{
  "arch": "resnext",
  "model": "multi-label image tagger",
  "dataset": "aerial photos of the United States (SatlasPretrain)",
  "train_examples": 203450,
  "image_size": 32,
  "crop_scale_min": 0.7,
  "horizontal_flip": true,
  "norm": "batchnorm",
  "activation": "silu",
  "depths": [3, 4, 6, 3],
  "kernel_size": 3,
  "stem": "deep",
  "avg_pool_shortcut": false,
  "widths": [128, 224, 384, 672],
  "num_labels": 7,
  "mixing": "mixup",
  "init": "trunc_normal_002",
  "residual_init": "none",
  "optimizer": "muon",
  "muon_scale": "original",
  "lr": 0.012,
  "momentum": 0.95,
  "nesterov": true,
  "orthogonalizer": "newton_schulz_5",
  "adamw_lr_other_params": 0.0009,
  "cautious_weight_decay": true,
  "steps": 10200,
  "batch_size": 64,
  "epochs": 3.2,
  "lr_schedule": "cosine",
  "final_lr_fraction": 0.1,
  "warmup_steps": 1020,
  "weight_decay": 0.009,
  "adamw_weight_decay_other_params": 0.01
}
Rows from block 13 of a small multi-label image tagger, named by matrix and row number. Rows with one number belong to one channel. Each number is 50 + 15 x the weight over its row's rms, rounded and kept within 0 to 99. All counts start at 0.
Before each channel's rows are labels from the 100 images, of 14976, where the channel reaches its highest value: "strongest on" is what is common among them. Only what is clearly more common there than usual is listed. The data: aerial photos of the United States (SatlasPretrain).
# convs1: grouped (4 groups) 3x3 conv, stride 2 (model.blocks.13.convs.1.weight, 336x84x3x3, each kernel summed), inputs within the group 0-83
# convs2: expand pointwise conv (model.blocks.13.convs.2.weight, 672x336x1x1, transposed), outputs 0-95

strongest on: building
convs1.84:41 76 56 31 34 75 67 55 50 51 39 65 62 44 45 54 80 37 70 58 47 61 51 40 67 61 50 65 51 71 63 46 60 27 74 77 54 49 62 42 56 41 58 44 69 53 39 33 66 34 40 59 69 39 70 70 42 74 41 88 65 46 36 44 74 48 46 69 42 62 23 61 21 45 79 52 68 35 38 66 55 56 56 33
convs2.84:39 49 37 58 47 36 34 56 41 66 44 58 40 57 39 61 69 55 35 32 33 41 55 57 54 51 65 38 46 28 64 66 62 49 35 57 21 26 58 40 37 71 53 27 49 47 54 35 44 50 41 27 40 24 53 54 61 30 49 67 42 49 45 58 47 57 47 28 25 02 48 44 71 81 62 44 19 27 62 27 50 42 00 50 42 45 42 43 61 72 63 53 55 47 46 33

strongest on: building
convs1.113:33 74 44 39 57 33 45 57 61 61 46 30 44 70 71 22 36 72 29 76 40 47 46 53 61 46 51 31 15 36 36 71 46 63 29 46 34 66 39 47 36 71 48 35 40 20 52 46 34 30 48 14 61 68 39 38 27 50 42 43 32 49 45 37 30 33 62 40 46 49 51 39 54 55 22 57 25 22 47 54 59 63 49 57
convs2.113:46 36 58 57 53 50 60 39 57 51 52 34 37 63 37 61 31 49 25 41 60 61 60 25 51 53 46 29 51 54 28 38 64 25 47 30 41 31 43 66 34 65 32 41 70 62 38 42 63 63 31 37 63 55 43 58 64 34 49 47 53 38 39 19 51 57 53 57 79 40 46 54 54 52 24 57 33 43 74 46 46 29 46 46 31 60 61 29 57 54 54 77 60 58 41 30

strongest on: building
convs1.227:43 34 43 44 75 65 47 84 57 52 49 60 27 39 59 31 54 66 23 60 71 39 46 57 40 71 51 33 39 43 52 44 79 54 66 40 63 69 58 76 40 59 51 25 12 44 54 59 54 41 40 55 51 56 84 58 54 65 45 46 56 45 49 58 65 60 28 49 23 72 57 23 41 70 55 54 74 65 37 39 34 72 57 25
convs2.227:39 77 55 47 42 45 18 37 60 48 71 51 66 56 67 63 26 35 59 43 62 28 43 72 43 35 47 55 30 63 68 63 78 22 47 21 40 47 43 41 58 55 44 48 49 12 61 60 82 41 62 53 39 58 49 38 30 41 45 00 39 46 38 34 68 33 42 36 42 48 40 29 35 37 76 52 15 18 34 47 49 61 53 78 55 60 40 55 47 42 51 54 43 73 60 50

strongest on: crop field
convs1.6:63 64 71 34 56 80 65 43 50 15 20 60 65 55 59 55 49 40 46 50 43 27 45 42 34 26 53 39 58 63 19 44 25 84 62 53 57 44 49 69 39 55 32 54 49 46 30 34 53 49 79 34 45 32 60 71 53 55 50 46 47 35 65 50 65 41 77 46 46 19 64 34 36 59 43 30 70 54 54 54 18 34 48 50
convs2.6:36 55 38 62 47 41 52 58 61 56 46 38 76 44 59 84 40 56 56 66 30 51 40 68 47 46 69 46 68 53 52 58 36 61 47 28 59 50 40 46 59 44 47 42 69 10 46 67 29 54 49 67 55 35 43 46 55 53 55 33 51 47 58 23 58 41 27 43 37 49 60 45 50 41 53 58 58 50 52 54 48 17 41 41 53 48 46 49 56 61 70 45 53 49 56 49

strongest on: crop field
convs1.74:34 46 50 59 00 53 60 51 45 38 43 37 45 43 52 50 40 69 13 60 39 42 33 19 53 48 62 41 44 63 58 57 51 67 42 32 43 54 45 56 49 48 45 31 34 44 23 51 51 55 62 53 48 44 29 26 35 48 48 62 45 68 52 42 66 34 61 27 59 71 42 64 30 41 19 51 52 14 20 43 24 21 45 57
convs2.74:35 49 57 42 51 53 56 53 35 41 35 57 50 65 49 44 49 37 19 45 29 41 56 58 38 63 53 40 57 64 44 36 60 45 54 41 43 51 46 71 49 47 40 56 54 99 59 57 46 46 37 40 49 28 39 51 43 51 53 50 59 38 31 49 53 41 27 46 58 60 42 57 60 64 47 60 51 63 53 56 45 31 70 83 49 22 53 70 48 44 25 61 45 74 46 42

strongest on: building
convs1.123:42 80 54 40 42 62 41 83 57 42 46 46 27 47 77 48 38 61 37 48 57 29 49 47 29 61 40 56 82 49 38 65 68 39 85 62 61 74 54 61 64 63 52 60 56 55 47 60 52 54 38 22 61 54 54 58 69 63 49 55 47 51 16 30 44 37 29 62 65 64 56 65 73 46 51 69 49 61 51 98 66 49 53 35
convs2.123:54 67 42 55 38 61 73 10 50 38 44 61 33 68 27 46 02 42 68 77 57 41 43 12 61 24 53 60 57 56 00 38 50 66 64 73 57 57 56 25 53 26 40 40 48 50 72 46 41 14 64 49 62 62 48 73 59 54 48 60 57 41 45 75 34 68 33 47 25 40 73 49 73 71 26 35 76 50 63 59 63 37 47 16 50 50 88 37 43 30 42 47 40 43 60 41

strongest on: crop field
convs1.236:32 42 46 29 34 64 48 44 52 53 46 53 32 49 52 51 53 55 51 43 47 49 29 33 19 52 81 31 52 29 69 49 49 54 53 57 68 77 45 18 60 60 22 21 68 42 21 62 66 48 37 33 52 33 45 35 43 52 74 18 40 61 48 67 44 49 44 41 11 39 60 88 53 50 42 56 47 55 50 46 49 64 76 48
convs2.236:41 33 54 44 65 30 46 63 45 55 63 74 54 52 42 40 42 42 38 77 68 77 47 82 63 52 51 59 34 72 48 45 40 55 41 78 26 41 42 53 52 55 38 71 47 40 30 58 48 70 35 39 30 27 58 51 34 45 62 65 41 55 52 55 32 57 59 47 24 45 46 57 55 75 57 43 67 33 38 53 56 35 59 27 29 40 78 71 63 56 24 52 30 63 45 21

strongest on: crop field
convs1.15:30 46 50 50 49 24 53 40 65 35 44 68 58 51 42 54 47 52 22 67 28 62 79 37 49 45 59 45 32 55 72 36 58 34 59 30 28 42 54 40 51 34 24 42 56 46 55 67 54 38 52 72 37 48 35 39 63 41 75 53 31 42 50 49 36 31 41 12 49 72 48 62 72 42 44 20 39 03 36 41 69 49 60 33
convs2.15:36 37 43 58 35 40 32 63 65 53 77 57 51 61 64 53 45 59 68 25 48 60 31 70 42 52 65 50 54 43 59 46 75 58 50 62 45 65 55 19 38 31 53 42 48 40 55 50 64 35 42 26 31 69 56 58 37 46 60 47 57 69 47 43 37 44 63 57 71 41 45 54 50 36 98 64 44 42 87 72 60 29 41 49 44 51 54 42 46 51 31 43 29 55 52 54

strongest on: crop field
convs1.76:52 51 46 41 50 42 61 32 49 24 39 48 39 49 33 32 46 56 18 61 48 67 59 36 34 57 70 46 35 56 83 49 75 27 44 45 45 36 39 53 51 43 61 36 60 50 56 55 43 49 46 62 37 26 64 57 28 40 65 47 34 51 43 30 63 42 64 22 47 70 22 77 51 48 12 43 42 06 26 30 50 41 48 32
convs2.76:52 75 32 44 65 56 68 33 37 30 78 68 76 44 52 33 63 76 16 60 43 50 46 47 49 34 67 70 52 45 40 45 71 26 49 64 53 58 55 77 54 47 49 46 50 25 64 59 77 54 28 57 23 11 82 42 73 61 46 41 67 41 53 20 63 57 42 49 41 66 51 43 51 29 68 63 59 59 75 73 62 40 39 70 31 44 57 57 38 51 49 36 66 45 52 34

strongest on: crop field
convs1.30:31 67 31 55 81 25 65 22 52 22 27 48 65 34 41 50 56 45 25 46 48 42 68 45 35 47 41 54 27 36 61 39 26 44 76 61 42 26 64 53 56 55 36 45 51 35 36 69 57 47 61 68 46 24 44 56 39 49 67 42 46 27 54 67 56 20 54 39 36 51 44 49 65 40 75 44 56 31 10 39 57 32 69 46
convs2.30:68 55 46 47 64 42 63 63 45 69 18 54 29 34 52 46 57 37 57 49 49 16 57 26 46 59 30 57 48 46 50 32 60 56 45 41 41 38 59 48 49 44 51 49 65 49 37 45 43 44 47 52 45 63 28 35 51 36 40 65 46 44 52 65 71 55 71 34 71 29 26 31 80 40 67 37 60 65 65 46 49 54 50 99 63 66 69 39 60 48 50 45 53 57 49 58

strongest on: crop field
convs1.73:49 71 48 68 78 57 41 56 49 47 25 44 44 20 27 47 64 66 49 40 38 79 77 57 37 36 51 27 65 37 56 43 56 47 52 40 65 29 62 54 51 41 37 82 57 31 33 70 47 48 58 60 50 90 75 62 48 28 68 47 47 44 37 48 42 59 32 31 31 24 47 30 77 38 75 48 43 36 35 47 52 52 34 46
convs2.73:52 76 60 44 77 36 65 44 53 81 28 33 37 37 43 71 73 55 64 65 30 43 33 39 70 48 48 47 56 50 41 56 78 49 43 61 53 49 57 33 37 59 48 51 58 42 58 39 48 28 47 45 59 12 60 53 54 28 34 28 40 80 53 40 58 32 39 26 48 21 26 48 35 43 66 75 62 26 45 43 45 51 56 39 36 60 62 59 41 40 73 26 41 67 74 72

strongest on: building
convs1.107:33 52 56 32 62 91 37 52 49 59 57 70 99 46 44 38 70 52 50 44 47 63 39 64 54 71 57 63 82 80 42 44 71 71 62 67 28 59 63 61 47 56 51 67 58 38 51 62 71 48 46 57 38 31 73 71 43 33 61 57 50 46 43 59 51 36 45 67 69 56 51 74 44 52 56 43 52 75 46 62 60 34 51 50
convs2.107:42 54 25 51 55 71 66 19 71 56 36 42 40 39 38 46 42 35 50 69 42 59 39 46 47 59 64 33 51 31 37 64 50 48 38 66 49 53 62 45 66 52 58 87 35 52 48 56 42 21 60 74 20 46 43 83 64 44 71 40 54 45 24 64 59 57 59 57 65 54 26 46 54 57 60 32 39 55 70 51 35 42 47 42 57 50 39 40 43 70 39 43 46 51 36 54

strongest on: crop field
convs1.65:66 62 56 67 47 89 52 57 54 52 34 42 53 56 60 54 43 48 61 40 43 55 50 33 43 42 55 38 51 75 33 51 51 97 47 44 62 56 51 60 39 60 12 51 60 34 36 54 79 41 74 41 52 46 62 61 43 52 53 48 56 51 52 38 70 12 77 37 58 38 71 46 08 62 32 60 39 33 60 46 20 39 45 45
convs2.65:45 27 31 48 58 41 31 60 47 54 45 51 40 65 50 53 38 68 11 43 54 73 36 47 49 35 32 48 43 55 41 40 23 58 61 31 36 59 24 54 58 50 41 50 41 62 45 53 21 49 43 65 61 48 56 67 60 51 60 36 50 59 30 34 39 66 39 52 46 70 57 55 57 42 25 37 42 68 65 55 47 28 72 38 55 41 67 61 47 46 19 61 40 38 70 48

strongest on: crop field
convs1.38:47 67 38 33 49 57 28 48 18 40 60 48 28 44 47 45 26 75 41 60 32 37 32 66 54 48 87 31 42 44 34 46 51 69 36 59 71 51 50 56 59 43 48 81 68 36 49 56 29 28 41 66 36 61 61 66 64 51 47 59 48 47 42 38 66 63 54 59 63 41 35 36 52 22 49 30 48 77 47 42 92 74 55 27
convs2.38:76 56 45 51 48 40 46 56 82 23 52 57 54 55 42 50 34 80 44 56 80 41 22 64 59 46 40 38 34 36 57 44 56 71 30 52 62 43 45 34 45 33 35 48 49 78 60 44 41 09 52 43 02 48 43 60 65 75 62 30 57 30 31 54 60 68 39 35 19 49 67 67 71 42 47 59 17 42 48 45 43 41 69 39 69 41 29 53 46 54 39 30 55 54 67 31

strongest on: building
convs1.213:51 52 33 59 17 41 39 36 62 27 78 60 61 45 39 58 51 48 41 54 41 60 51 82 48 62 48 71 53 41 71 50 38 58 62 42 31 14 66 83 23 52 76 48 44 54 57 61 66 44 64 26 71 53 64 72 66 53 53 56 63 63 70 28 41 47 78 54 59 56 59 55 64 56 64 44 23 47 47 42 39 75 32 73
convs2.213:61 75 38 23 45 48 63 38 52 54 60 26 46 44 60 61 73 61 24 57 40 20 50 78 64 60 48 56 55 35 56 44 50 75 52 42 47 27 59 74 55 40 61 57 39 56 68 48 52 77 68 33 65 54 43 28 64 46 63 50 55 18 62 40 46 57 58 34 34 72 42 49 76 42 55 37 52 33 58 46 62 49 51 66 42 65 41 41 43 50 47 42 54 57 47 35