Rows from block 8 of a small multi-label image tagger, named by matrix and row number. Rows with one number belong to one channel. Each number is 500 + 40 x the weight over its row's rms, rounded and kept within 0 to 999. All counts start at 0. Numbers have three digits each.
After each channel's rows are labels from the 100 images, of 14976, where the channel reaches its highest value: "patch colour" is the nearest of a few named colours to the mean colour under the peak. Only what is clearly more common there than usual is listed. The data: aerial photos of the United States (SatlasPretrain).
# convs1: grouped (4 groups) 3x3 conv (model.blocks.8.convs.1.weight, 192x48x3x3, each kernel summed), inputs within the group 0-47
# convs2: expand pointwise conv (model.blocks.8.convs.2.weight, 384x192x1x1, transposed), outputs 0-191

convs1.9:470479498450486453483472409443485486489429547480498435471523570502474553491503500572480447465509468466453517600490485479485505458570450479525507
convs2.9:449554506539487521596542487476475425469531474465464503506623512481514526479559441481501496473518499474568523536511566439534508547497501523560594533496503475529515432527497525491477526508579527572482448464509457563494450487457471474528535506500467533507530564530487457445544504578469429469591536507629516439479536524472520492493496506476465564477605495480477530500520531481528538485476534528517522536482496502473483478571546495484504477482446533438471534478468535430481473520464529533496554492500493492571445476453466570459486441483560508469511540517538474509534479517483478545
patch colour: pink

convs1.74:443477503490567438509491484490481567504547515556502534479494497502487511552485594480516471538512570548458522445590500451474538553500517446563542
convs2.74:536518561506443502479515455542523518498454493491524479541549534519512542509470461509501501406504505453493549452468520446523451511447482479544520424496557554498524465438537514443509473465473531552488464484529497521509507562409436527488462463468581516580489549489520436479553466426452495481487537513517436487441525473558474470477431539493531593450518481458439490547467444521427501512602457557464492451443497529497460552506425497505517571502515462442485494528512539505521435456490500559537492580524497443501501522467513506496507469466450537529450474448409488523539558489507472456
patch colour: grey

convs1.64:481504523534548542467521596448448539529561538518506522489506527546444626519563546500537475516498556522502550527487531457525526515502553503533491
convs2.64:507542540488563487499470456499499535492423454429440431508487505498491530466523468496446480527515499532474509481555511485543543443531467512502453552472493511439591461445441464458515457481453521506509490521515532489508504471538502536514544481483538499535536503540430462564441530490503506524534549434519530498556535500452487486483587544464603508523516501469490505501532478520453544486558497454578462492584443547527604525468470463446468419416530492452577560490504513537555471525525541444545524440566586540437443520553554531448568498508470493512494555528442522525461514469480484458
patch colour: grey

convs1.58:510471492497497458544514524483533448536484485508527373510451428492475513512466525474550491519506486511498499468425397499485527531459398542528496
convs2.58:499506494468422497515558482505479479466511489480459549460556385446487507506515496518523400516482459501501529463487463486510545530537547497473485504517425465490463507493423465456495542497515468540557479542419432535471451467480517507529516525527482509483486438506535530499516510432460494567442462507471464474458567535548430457463465553448443485487469428489531449501455517478583499478474582580548461479488400484525555480474544422562464513476519441477487552461470515496505505490557471552489539451464517430485473496445552495593442492520461486476451434470455507527554395443536412510
patch colour: grey

convs1.3:472436488460419505561518504517433486461508495461493493476592519527551559471604506511495552537521462495489498461449517456501520422486559497496473
convs2.3:496508478483476559498490506523511496474512576472512549457457443492560496529518499470518520581560489358500430464526491488496521457490624542508471501633533465477428502546531464604453478565507550463474486477508517502552483533486468541471526464500456505528520495476568472474493486455548533470523547518499479505507456477464417532476487591497504531494517486505512486534534565465531449512512525536519494531575514477438555438459511531488407518492478537479511452465502505538505451535502550486569521460532474496481455492534479527494540482561491512528555461510508542497464517538534521556
patch colour: grey

convs1.46:492538518498531494506474553559451506531500512509475514499544505471514541469437540575503500413600501515580565493503528498540589535547470508452523
convs2.46:415495460577478491520503469490467516464498534512523509550512516490467504514485475505470539459493526528467528479503511503541437493491414507504573546515500525570612488496506496567477506541481504459492532485587543597477566479548529470452424493503512505494558486510503511495472495503467551448525483499529446500500394489523477523609473520429512528493507399515497502510509393496522474530492529464396543450530495513484589524497543490425518499555549552517587488478544492617484555529543508512445436506574548508616449486557515543474497552477517491523486503578480483580524461548548500554
patch colour: grey

convs1.187:472501481520466530550511528482544507388526527514553475435561497569453497486515510528493499529552459571477534547504420503509493530495522452412538
convs2.187:488467521540492484421519481578536468464502559489528475484473455471515514512499441560494482474454440403487506495429466455445439584451469495556456496492488529523480453519515499476500422411533604590450453407531524474512440492494520492501475456464488504420508543496458510495453520505498462471539548581454596466486509467530450491482502469544448469499509404433481488500548447520483427563453493526524530507483471473428396489526434587435498484484535496483523433460477507432461479614474523492447522438524373515518514532482511552508548516534493485487554523453495463531507526488520542507
patch colour: pink

convs1.28:436517524450550522590435545538526481480501549509464475571536536447521467464509558514490531590480541546443535524486511539482548543524513544502478
convs2.28:471531463501492464548504521536498486514545502523466529516529472503449482474448544575490451560516446539493524488506532515458554489445449536464462578449509477517517545519498494563568429450494484475498555588476474479435521485514433505510457500500519466414530496463496486570460443487564466542500479499464523493501528431549438519571589452526476475498486512522541508549487463443492543570473498550544507517522471532471496538507533459505528566501439549486465460459508465512509541474464528555502431448437493509517531489480552537462529521404547509553502486480482447466526411438496444477
patch colour: grey

convs1.76:500445520523528531534483530493466434500512492482532414493433449502524556471491491509537497529512472476515474428420419521534530541472406529554544
convs2.76:491500570501488478528574507461537508497482516501501503505418478495479553514471481414497493459484504542472451467497527506450473504484485485480531491503488519420509467422543456493439514534542561471593499478448490541536505478510514487449489445533636422434506481519446467476482478422523435483484486494549558494596500475508477464447480489484481449471474510433507462482549526497483522553430482476513516498495501503461442550498468500581502452554550547537486521463449567481547515442435504490504500497434463463467492555460478523621450511524474519439481552495577559521473437540509490476
patch colour: pink

convs1.37:458478527445573427535521450497472480442516487447451446493526518535579478458525551478444525536474528544558491491459503507418552469522480504472448
convs2.37:517472499481515493467483497515490576513524514505538485484566449448535496542478537518511545434499486461514521519429499475530421418474557507475562484470494536516527551494507522410525502535537497535482524495423539444476534511446486445481529544544442487463503513470514485552486483511469531508414501491513547498520437422495480511583478501485415506437496503500528462468516504453502526517451521473544472470558470548554483432497461572455454535410616528469484501468427481502478533474490427562486489555540483520535492448505445500479564576477457538495538400468458439511495471494500420455
patch colour: grey

convs1.144:461473496489426490441488518543503500440513504512508466412524526509454486467498489480492483503465434568450518469483412560545540509486529436411549
convs2.144:589517486456494481513509488510516445494516520527499429394469448486485456545474538557507561515423483499550467541455473455523507507507508467514457482519486497435486487509526544448469514446481556537544434516518486508457511497497548361475440536483480516507533461522496514563551460452478467515469460598488469461522521515437495502550494546506462501485397520536499513480541420496509543405507518515550473492504520492577496556514590499476532544524447559483536436474485434508557436509468518462499486514462492450492440557512524492475488454553554448499511536496502488488502418480495518450
patch colour: brown

convs1.116:550495570471475506554548480534538505496487548527503503485462541556559506487524520497528451499532547468505516481545518573646492505559483509563485
convs2.116:492513566461536526463479475494494540576511437559461430557472466496531533538456477480455485437548490526554478448533493511535501490508573454480492480537473497466525537477569471458423523476542538465507499493539456597519558468571510520495448460526476523523484466479525517512463546525556490529515487503499532463466373469482503520503545494445460520515442485518472479564525512418541441480453520423488465418516446497489440516499545467467513542468477526433500554502471563473491516474490470517495505457454491485535521482531543551531398519517479476493509507504506477428483545442511599485
patch colour: pink

convs1.35:481456459578497522526526585477529517523439535513571560586482590513522492493485506458521496518461454480493488523538511516570457505487530469488582
convs2.35:445474540445485564420551494455520530521435437448510505538507517480488464480422478508488495495547466464531481475489509479449536483474412456487501460532460508508512535506475483550421467458445401508489600478436479556418539470494437529548486513496483466468469491449534436433527531503587464501488486452490594512479503478548509523433490520525500510486497487535444475444477566519424560479500493513531470403491549528555489524479454508500428501473506495517479507490439450483487549503505456506541484540517556470405465589488465518486571552464480506526460471561508479508405551469458520440
patch colour: grey

convs1.114:609557485511488544478485434453458539503517481540446499544472526609503533423507541439516529503458504488492500454547473519501506452548470534493522
convs2.114:563517475493486445394542429530427496488444470513585584431500471495499569527492465512467513507459518465483502530532521451520495530487485480524474441432489502477511510548435462536470512551474528523471471500518488464559519532524563477500504470465531557517505433490494449510497436496554509439482449504470451553523441530516450480505409442451454476447504502477431511512542509460508474501427594517479474455536530602561547515472513459476501539451431550517448509439495542500447493464430521481517448455501447424443510451500478494514460491469577516473472444528541498500539486523487455506
patch colour: grey

convs1.178:510530479487505502463488484483476477495490488447426446441429498471469501407490489494515414518522452519491563487484515395503454523556491424456466
convs2.178:478506561526483435471611550526491501505500466506531538453505423508517524473502562577516446464448544504500516542459542486489460512429551497508573592546441469493542496523542516493505516511488466493526476487474536454440492396541472516531522482521508581531478448476533411506491539543484530458382546458555457563514515508476526539541528544466488564558464482504511458514490510577527552502475468393516566451495580485467538525546496473541471449466453535498482537531489519460496472536537546453474459458555593505510459494509516524507544528480533500488488568465543565499495474463457513573
patch colour: grey

convs1.29:448474502549441536496479494494520556555458491542460511440462494504462562508521456449498472453593505426526406492536496493487453546475483459505558
convs2.29:535441538486530517457530517462518473552474481457510523631491410467465487485520526508508459470455520511527418518472519517527511497513525503488599526427525493483475424456568451556525488479515500514489593536519476528589463447457510478565481544518485481529548498560510493417491534553439481605497519535499516463537544502474528536480508542448459549484437499473507475532492464471497411539427477520547472453464580454487534517538449507498557537517494496508483460492491519528564474497462545505460452402520540491559496393451534461531457434591423494447493523524469509525486494516670490484
patch colour: pink

convs1.160:480478459507572520471519535550503506479500486524556492539533534517490514506523460484519461492482515560587450525567423542513543445620476512460541
convs2.160:518516490546582442541505545523510518508498503579462580416503475506509490498539457424501504513572491548591507491583530575495522545487510538502514469482493490475508560439472475446540464420506515504511512551504442484489510489404391533504452497486494475437503528504508538506451483495510524507544503540462480519555545444456558498500555494450467464512460493474429488525454521490481523437429496524501487502513493498491508456496491526478452542484502492529470558478573437563491523494531427481530497481534461504474521481507499513539478449470550481500529516480510464423455521523421576525
patch colour: pink

convs1.18:463501510418519441508500544501506518476546511407427441530508535534520450490525529510573473518465519531507469521444559586444525497545449499466478
convs2.18:558504480478506377480550583475533481476499562553571478574563487444449462494441538514495535520502485448497484505422534536543466480482528476484468521360440549503484490520469470469567499506484458476545494457466568490488538462541500464461572470494524506472542434457462512483515540418512409474448490504519455431522484495462533521459525425558433517439454467494544506492472505493530512497542515542500413520508468512535527489513467460480486539481449502528490470498523487433433541506495517511574488466451504513512484434581476515467432442507553584505477509567496498485525502508527515417
patch colour: grey

convs1.43:522470464468513460515528473501503397451530434518489533478514510589563481495574510442443456470537474478587499464493472504447527437475465491503507
convs2.43:495449543459521463465513478484503444465507544536544495501561555507485518510441567545477481533506474526499483450489570493532517455504493466408472475500477528528471493494488593447515446521531593560519517478586465496556557470422483527521472525509501448480523494486461473474453597529465502482487415493537528459457530466476425429460435497390393520551515484498513477530513421510505439442494498436499484558507488524494568507517515507507486484543488466532429431588507528495428534448578575563504478434501534512466460491492475497572471510487490527503499468456464499468448486525495525455
patch colour: pink

convs1.62:454478530549495577524543521479461486501456496485508534492414441480480468472553521550476513434501529488568518554451422469512495548497411553482495
convs2.62:516448466481517468442610494448442484481489504493491552488430466441505443491517534466480525455526447489499552478468456512546504585488481429492533496479514523503493494466514452499484417500525390465524519466462482511502496456505533435493519494489561543432513483508564513475497471437565427496490560522512466510554539489492471508516529486548480551468469507490522478475479425501520562527533460432509505482459421469512465523426506495472529456557498536518508507477457451508519534449472493444462537475454446451548511454439447480569426488478506479484523524579470628529524535489502450511
patch colour: pink

convs1.166:506512458579469526545519504527517479463560583525513481456524534572435473611515535538484496489597470514492516523506485553505523545510507475448517
convs2.166:494550534507626569462463580532524452464501519470485554450405424443529493494496523469509514514562498438481526554481447522526531466511458504561506508431468462519521508486436506480510521423463550408549509456469529509438514451530466521489465521498514464513472488517482491483399441446447464550575455483483487533480504518427471511527501564422526487517560508449458475468498487484405458491506493516491475485484433526483490478450463457483509513521481374517504502468452469539497417508465545502488411528469509434479453442540460493526562513508507450406510492483467492516439466517486451536
patch colour: pink

convs1.81:548531571478506473528504494494458608493572513517514491525483532509505532623562551479528494542564492542509501467570505441482494484537527477513512
convs2.81:518559483560508428416476448434504543514523589511538404485476461505437497508504513444424526454438550514505495489462468479523548496541542444444455447461442452515525504577513490519470586500512509502455485494492441421478577520422556493459461532552538465477476480496403439506491441475436512489446498440464416485478489482497405532590477507542542495476479426505460496483503472471440461450577462529485528467491462456545460483473410564512472458520491405508498517561518433487522437472512526490483582467387537505464531495531555477445487429530605438460482447467464501527501459462524508462
patch colour: grey

convs1.139:607501472542476470484503501506460476451470458550503520467524560489446503483536565474498508534462493546526468505502536514517522487598400556564483
convs2.139:494544439504557455472520502550538505484509467468483510561519539476467511411476470548517522428549444475530478463464471486439480461539553496516566526500479458503506521479465470487493382538530496509523540528500541469519577490571503517418462432491548438480478487486531494492523495466452470451526513482590477442567506529514565467475457486548551457466501516522511497481519482465479503520517502505518537543402476485540491445449489461476488456559584485540433503528516493463480488526469545469486511526410532491502519493426556487574547446466440480483499514456424475463499566515488441545
patch colour: pink