Rows from block 13 of a small multi-label image tagger, named by matrix and row number. Rows with one number belong to one channel. Each number is 128 + 24 x the weight over its row's rms, rounded and kept within 0 to 255. All counts start at 0. Numbers have three digits each. After the name is the row's rms in percent of the matrix's.
After each channel's rows are labels from the 100 images, of 14976, where the channel reaches its highest value: "responds to" is what is common among them. Only what is clearly more common there than usual is listed. The data: aerial photos of the United States (SatlasPretrain).
# convs1: grouped (4 groups) 3x3 conv, stride 2 (model.blocks.13.convs.1.weight, 336x84x3x3, each kernel summed), inputs within the group 0-83
# convs2: expand pointwise conv (model.blocks.13.convs.2.weight, 672x336x1x1, transposed), outputs 0-95

convs1.121 097:114076139160144186137158103141127111158155137168169097126108134146120152123132130188140182138115123109107105103166135140149151173133136111153137183122108149116119142152147099128127130146088128110137119157149160135171150139137133112122113109083105125125
convs2.121 098:117153137116165115141107118144118107099140202136090136102148135149116115103104152122130126115140128117135131123109152149139147134090125118143137102150140151094100109173123146145112131107098113129101139130130104144110134138095147120146089080125150105175142152108157099129099118095119126080
responds to: building

convs1.313 098:087099126121164113127076110124116132108109156102139170128112114155164114095132134175088111185110115126158145167166117153098114114110126145110121164120128091162167155119090113114115115103104084124131110133139126078120089135133122126135150126146120133159
convs2.313 110:127159143113127125091144130148106125151113121167136178109127137183140163115127112131091128134123145157138192136139114129097207158107140167122169118079130180125208115102146163123108126133143109138138149142145122093124142074080129146048101125148099148080141166139151103106090118126125132103
responds to: river

convs1.71 098:139137124118146121116113134154106161122092093103093126151142163139115098112091096104141074137104126116104131095093131117090113163122137108113060103112087137134104136110172137149137093114120092090145116099128150125100132117176128151127132118152148123084
convs2.71 105:072160172129109128184135141108092102089143133156175154100158122177137100084107132119174065131120092146154151152135111165136124099144135187098125143094147104134178108125153132138091142144133065139095124109151097142129107095133144139058140167140134119156133135120163150160159089115149131141
responds to: river

convs1.54 094:133118092127173118085117123164107106139080122121094138113138104171122112087106131092075128159156104135151139108121140154121100113119139136142116156107127163116136111121150129137155104103127103135145110131136151111124153069121147119066127102188130112095
convs2.54 091:146140143150103138119133141183128162119130132126099087150127159106152144116133113119171123159133138121136124144130139116128173135113128131147134111110125081162086118155125130135142144139154082130120099113138130132150155103108158104145110098100059130144108143141136081119126138174139140099
responds to: river

convs1.245 106:091155138157141108154139108135108128119092169115153091094138159099142133140119135153116204109122137120133139142132090111116113165138120143125134123119086131113162087135119125131140128109134155148153145154107078134129132137157131219136141098126093123119
convs2.245 114:129116098134109146085137133164106117108127139116085163134104132117114119139155148159108096172125142140106148122098146096083131120106083142128117138095149112134138129097101099117135134095137123122126159101156134093144198137107128118110132137118135108090153109099170147119121123105127130100
responds to: building

convs1.131 091:127156125144112131132154126110153088139141089100097157138154128156140124121109137104159113149154145075170154108166123123125159154155177130125119135084133096176128134153143138124125111114158127157075162125147112118126142106087100115141091178107113152133
convs2.131 095:083087129124118146122142115151099135112103108090145105111147105127131142144122114114109113113127127107123077133143092116112150118131087131147165138107103063115088119072149154126126137130119149116128132106165126092130068149099126092087152146153086099157125116140123118163108134134136109113
responds to: building

convs1.190 110:172127136129156105126163100137117109118111135116130137082116121111111126099144134080139130131092116125147105148127101144149129159127071107121084191168137145121102100127119130143174117114098157136120105103130106155131105120106127174162159127114150096073
convs2.190 093:124167114141136145150136104141182121139123142125096149082095135100128088122121109148131122185096125154126129180115101122139188133105143169125124135119158121098116119108083126109177109145141108120099084153138086122090129115071156164141157064128162104100164114103124133146121116098176135114
responds to: building

convs1.167 091:139126120115139124087134118131114145146129130142156120083067148116121130129091127156135138201119150148125106116146133091170122141105161094119096113104140106167158172141152122130130126140122123145124119173162141108174164136138087117110158128113170160148
convs2.167 089:122132137121112136069136131110109118110155189162085115110126104128111136144137128138075120138169144146147133126160143163135131120123110130119152117130142125090132114172124136140255134105138151113180154119135101165153149116138150069124089104122097134115115140119171104155116099137121123097
responds to: building

convs1.138 091:129131142105121176137116154142130162113091161100156148158152121146159127127165115116121163118166190099151137111143164135150124158166124108136130127100116095105150134174171165133111101104176133132114116174158144144146131103123125146129118143096132140167
convs2.138 086:160089083146142085114152136132141128139166145165107136112064103068101120130093122123143086137171107131102086153163120123152113090111139093151135157118129141118147117158155124189116154117114149161121131145112112128123127136077117093111146143141112091100111112170161165108097143135103119164
responds to: building

convs1.181 089:121167105107139175120157143135126183119133142144131145118165145127085110124124124135132140176140150127122123139134109097084130095148147159190194135120146113168174111107160148113114143141136133100155112140105161128125128171139149121136133127172094111110
convs2.181 092:162088128128074138154130126127140159123123112145134084139096154136106182134121139127129082177160139154148139141116142157103137094159157121116139097121167106091091138140127144148174135116094099144153198093132096112090125114149144124154143098150104081138130114140158136171142101096151144152
responds to: building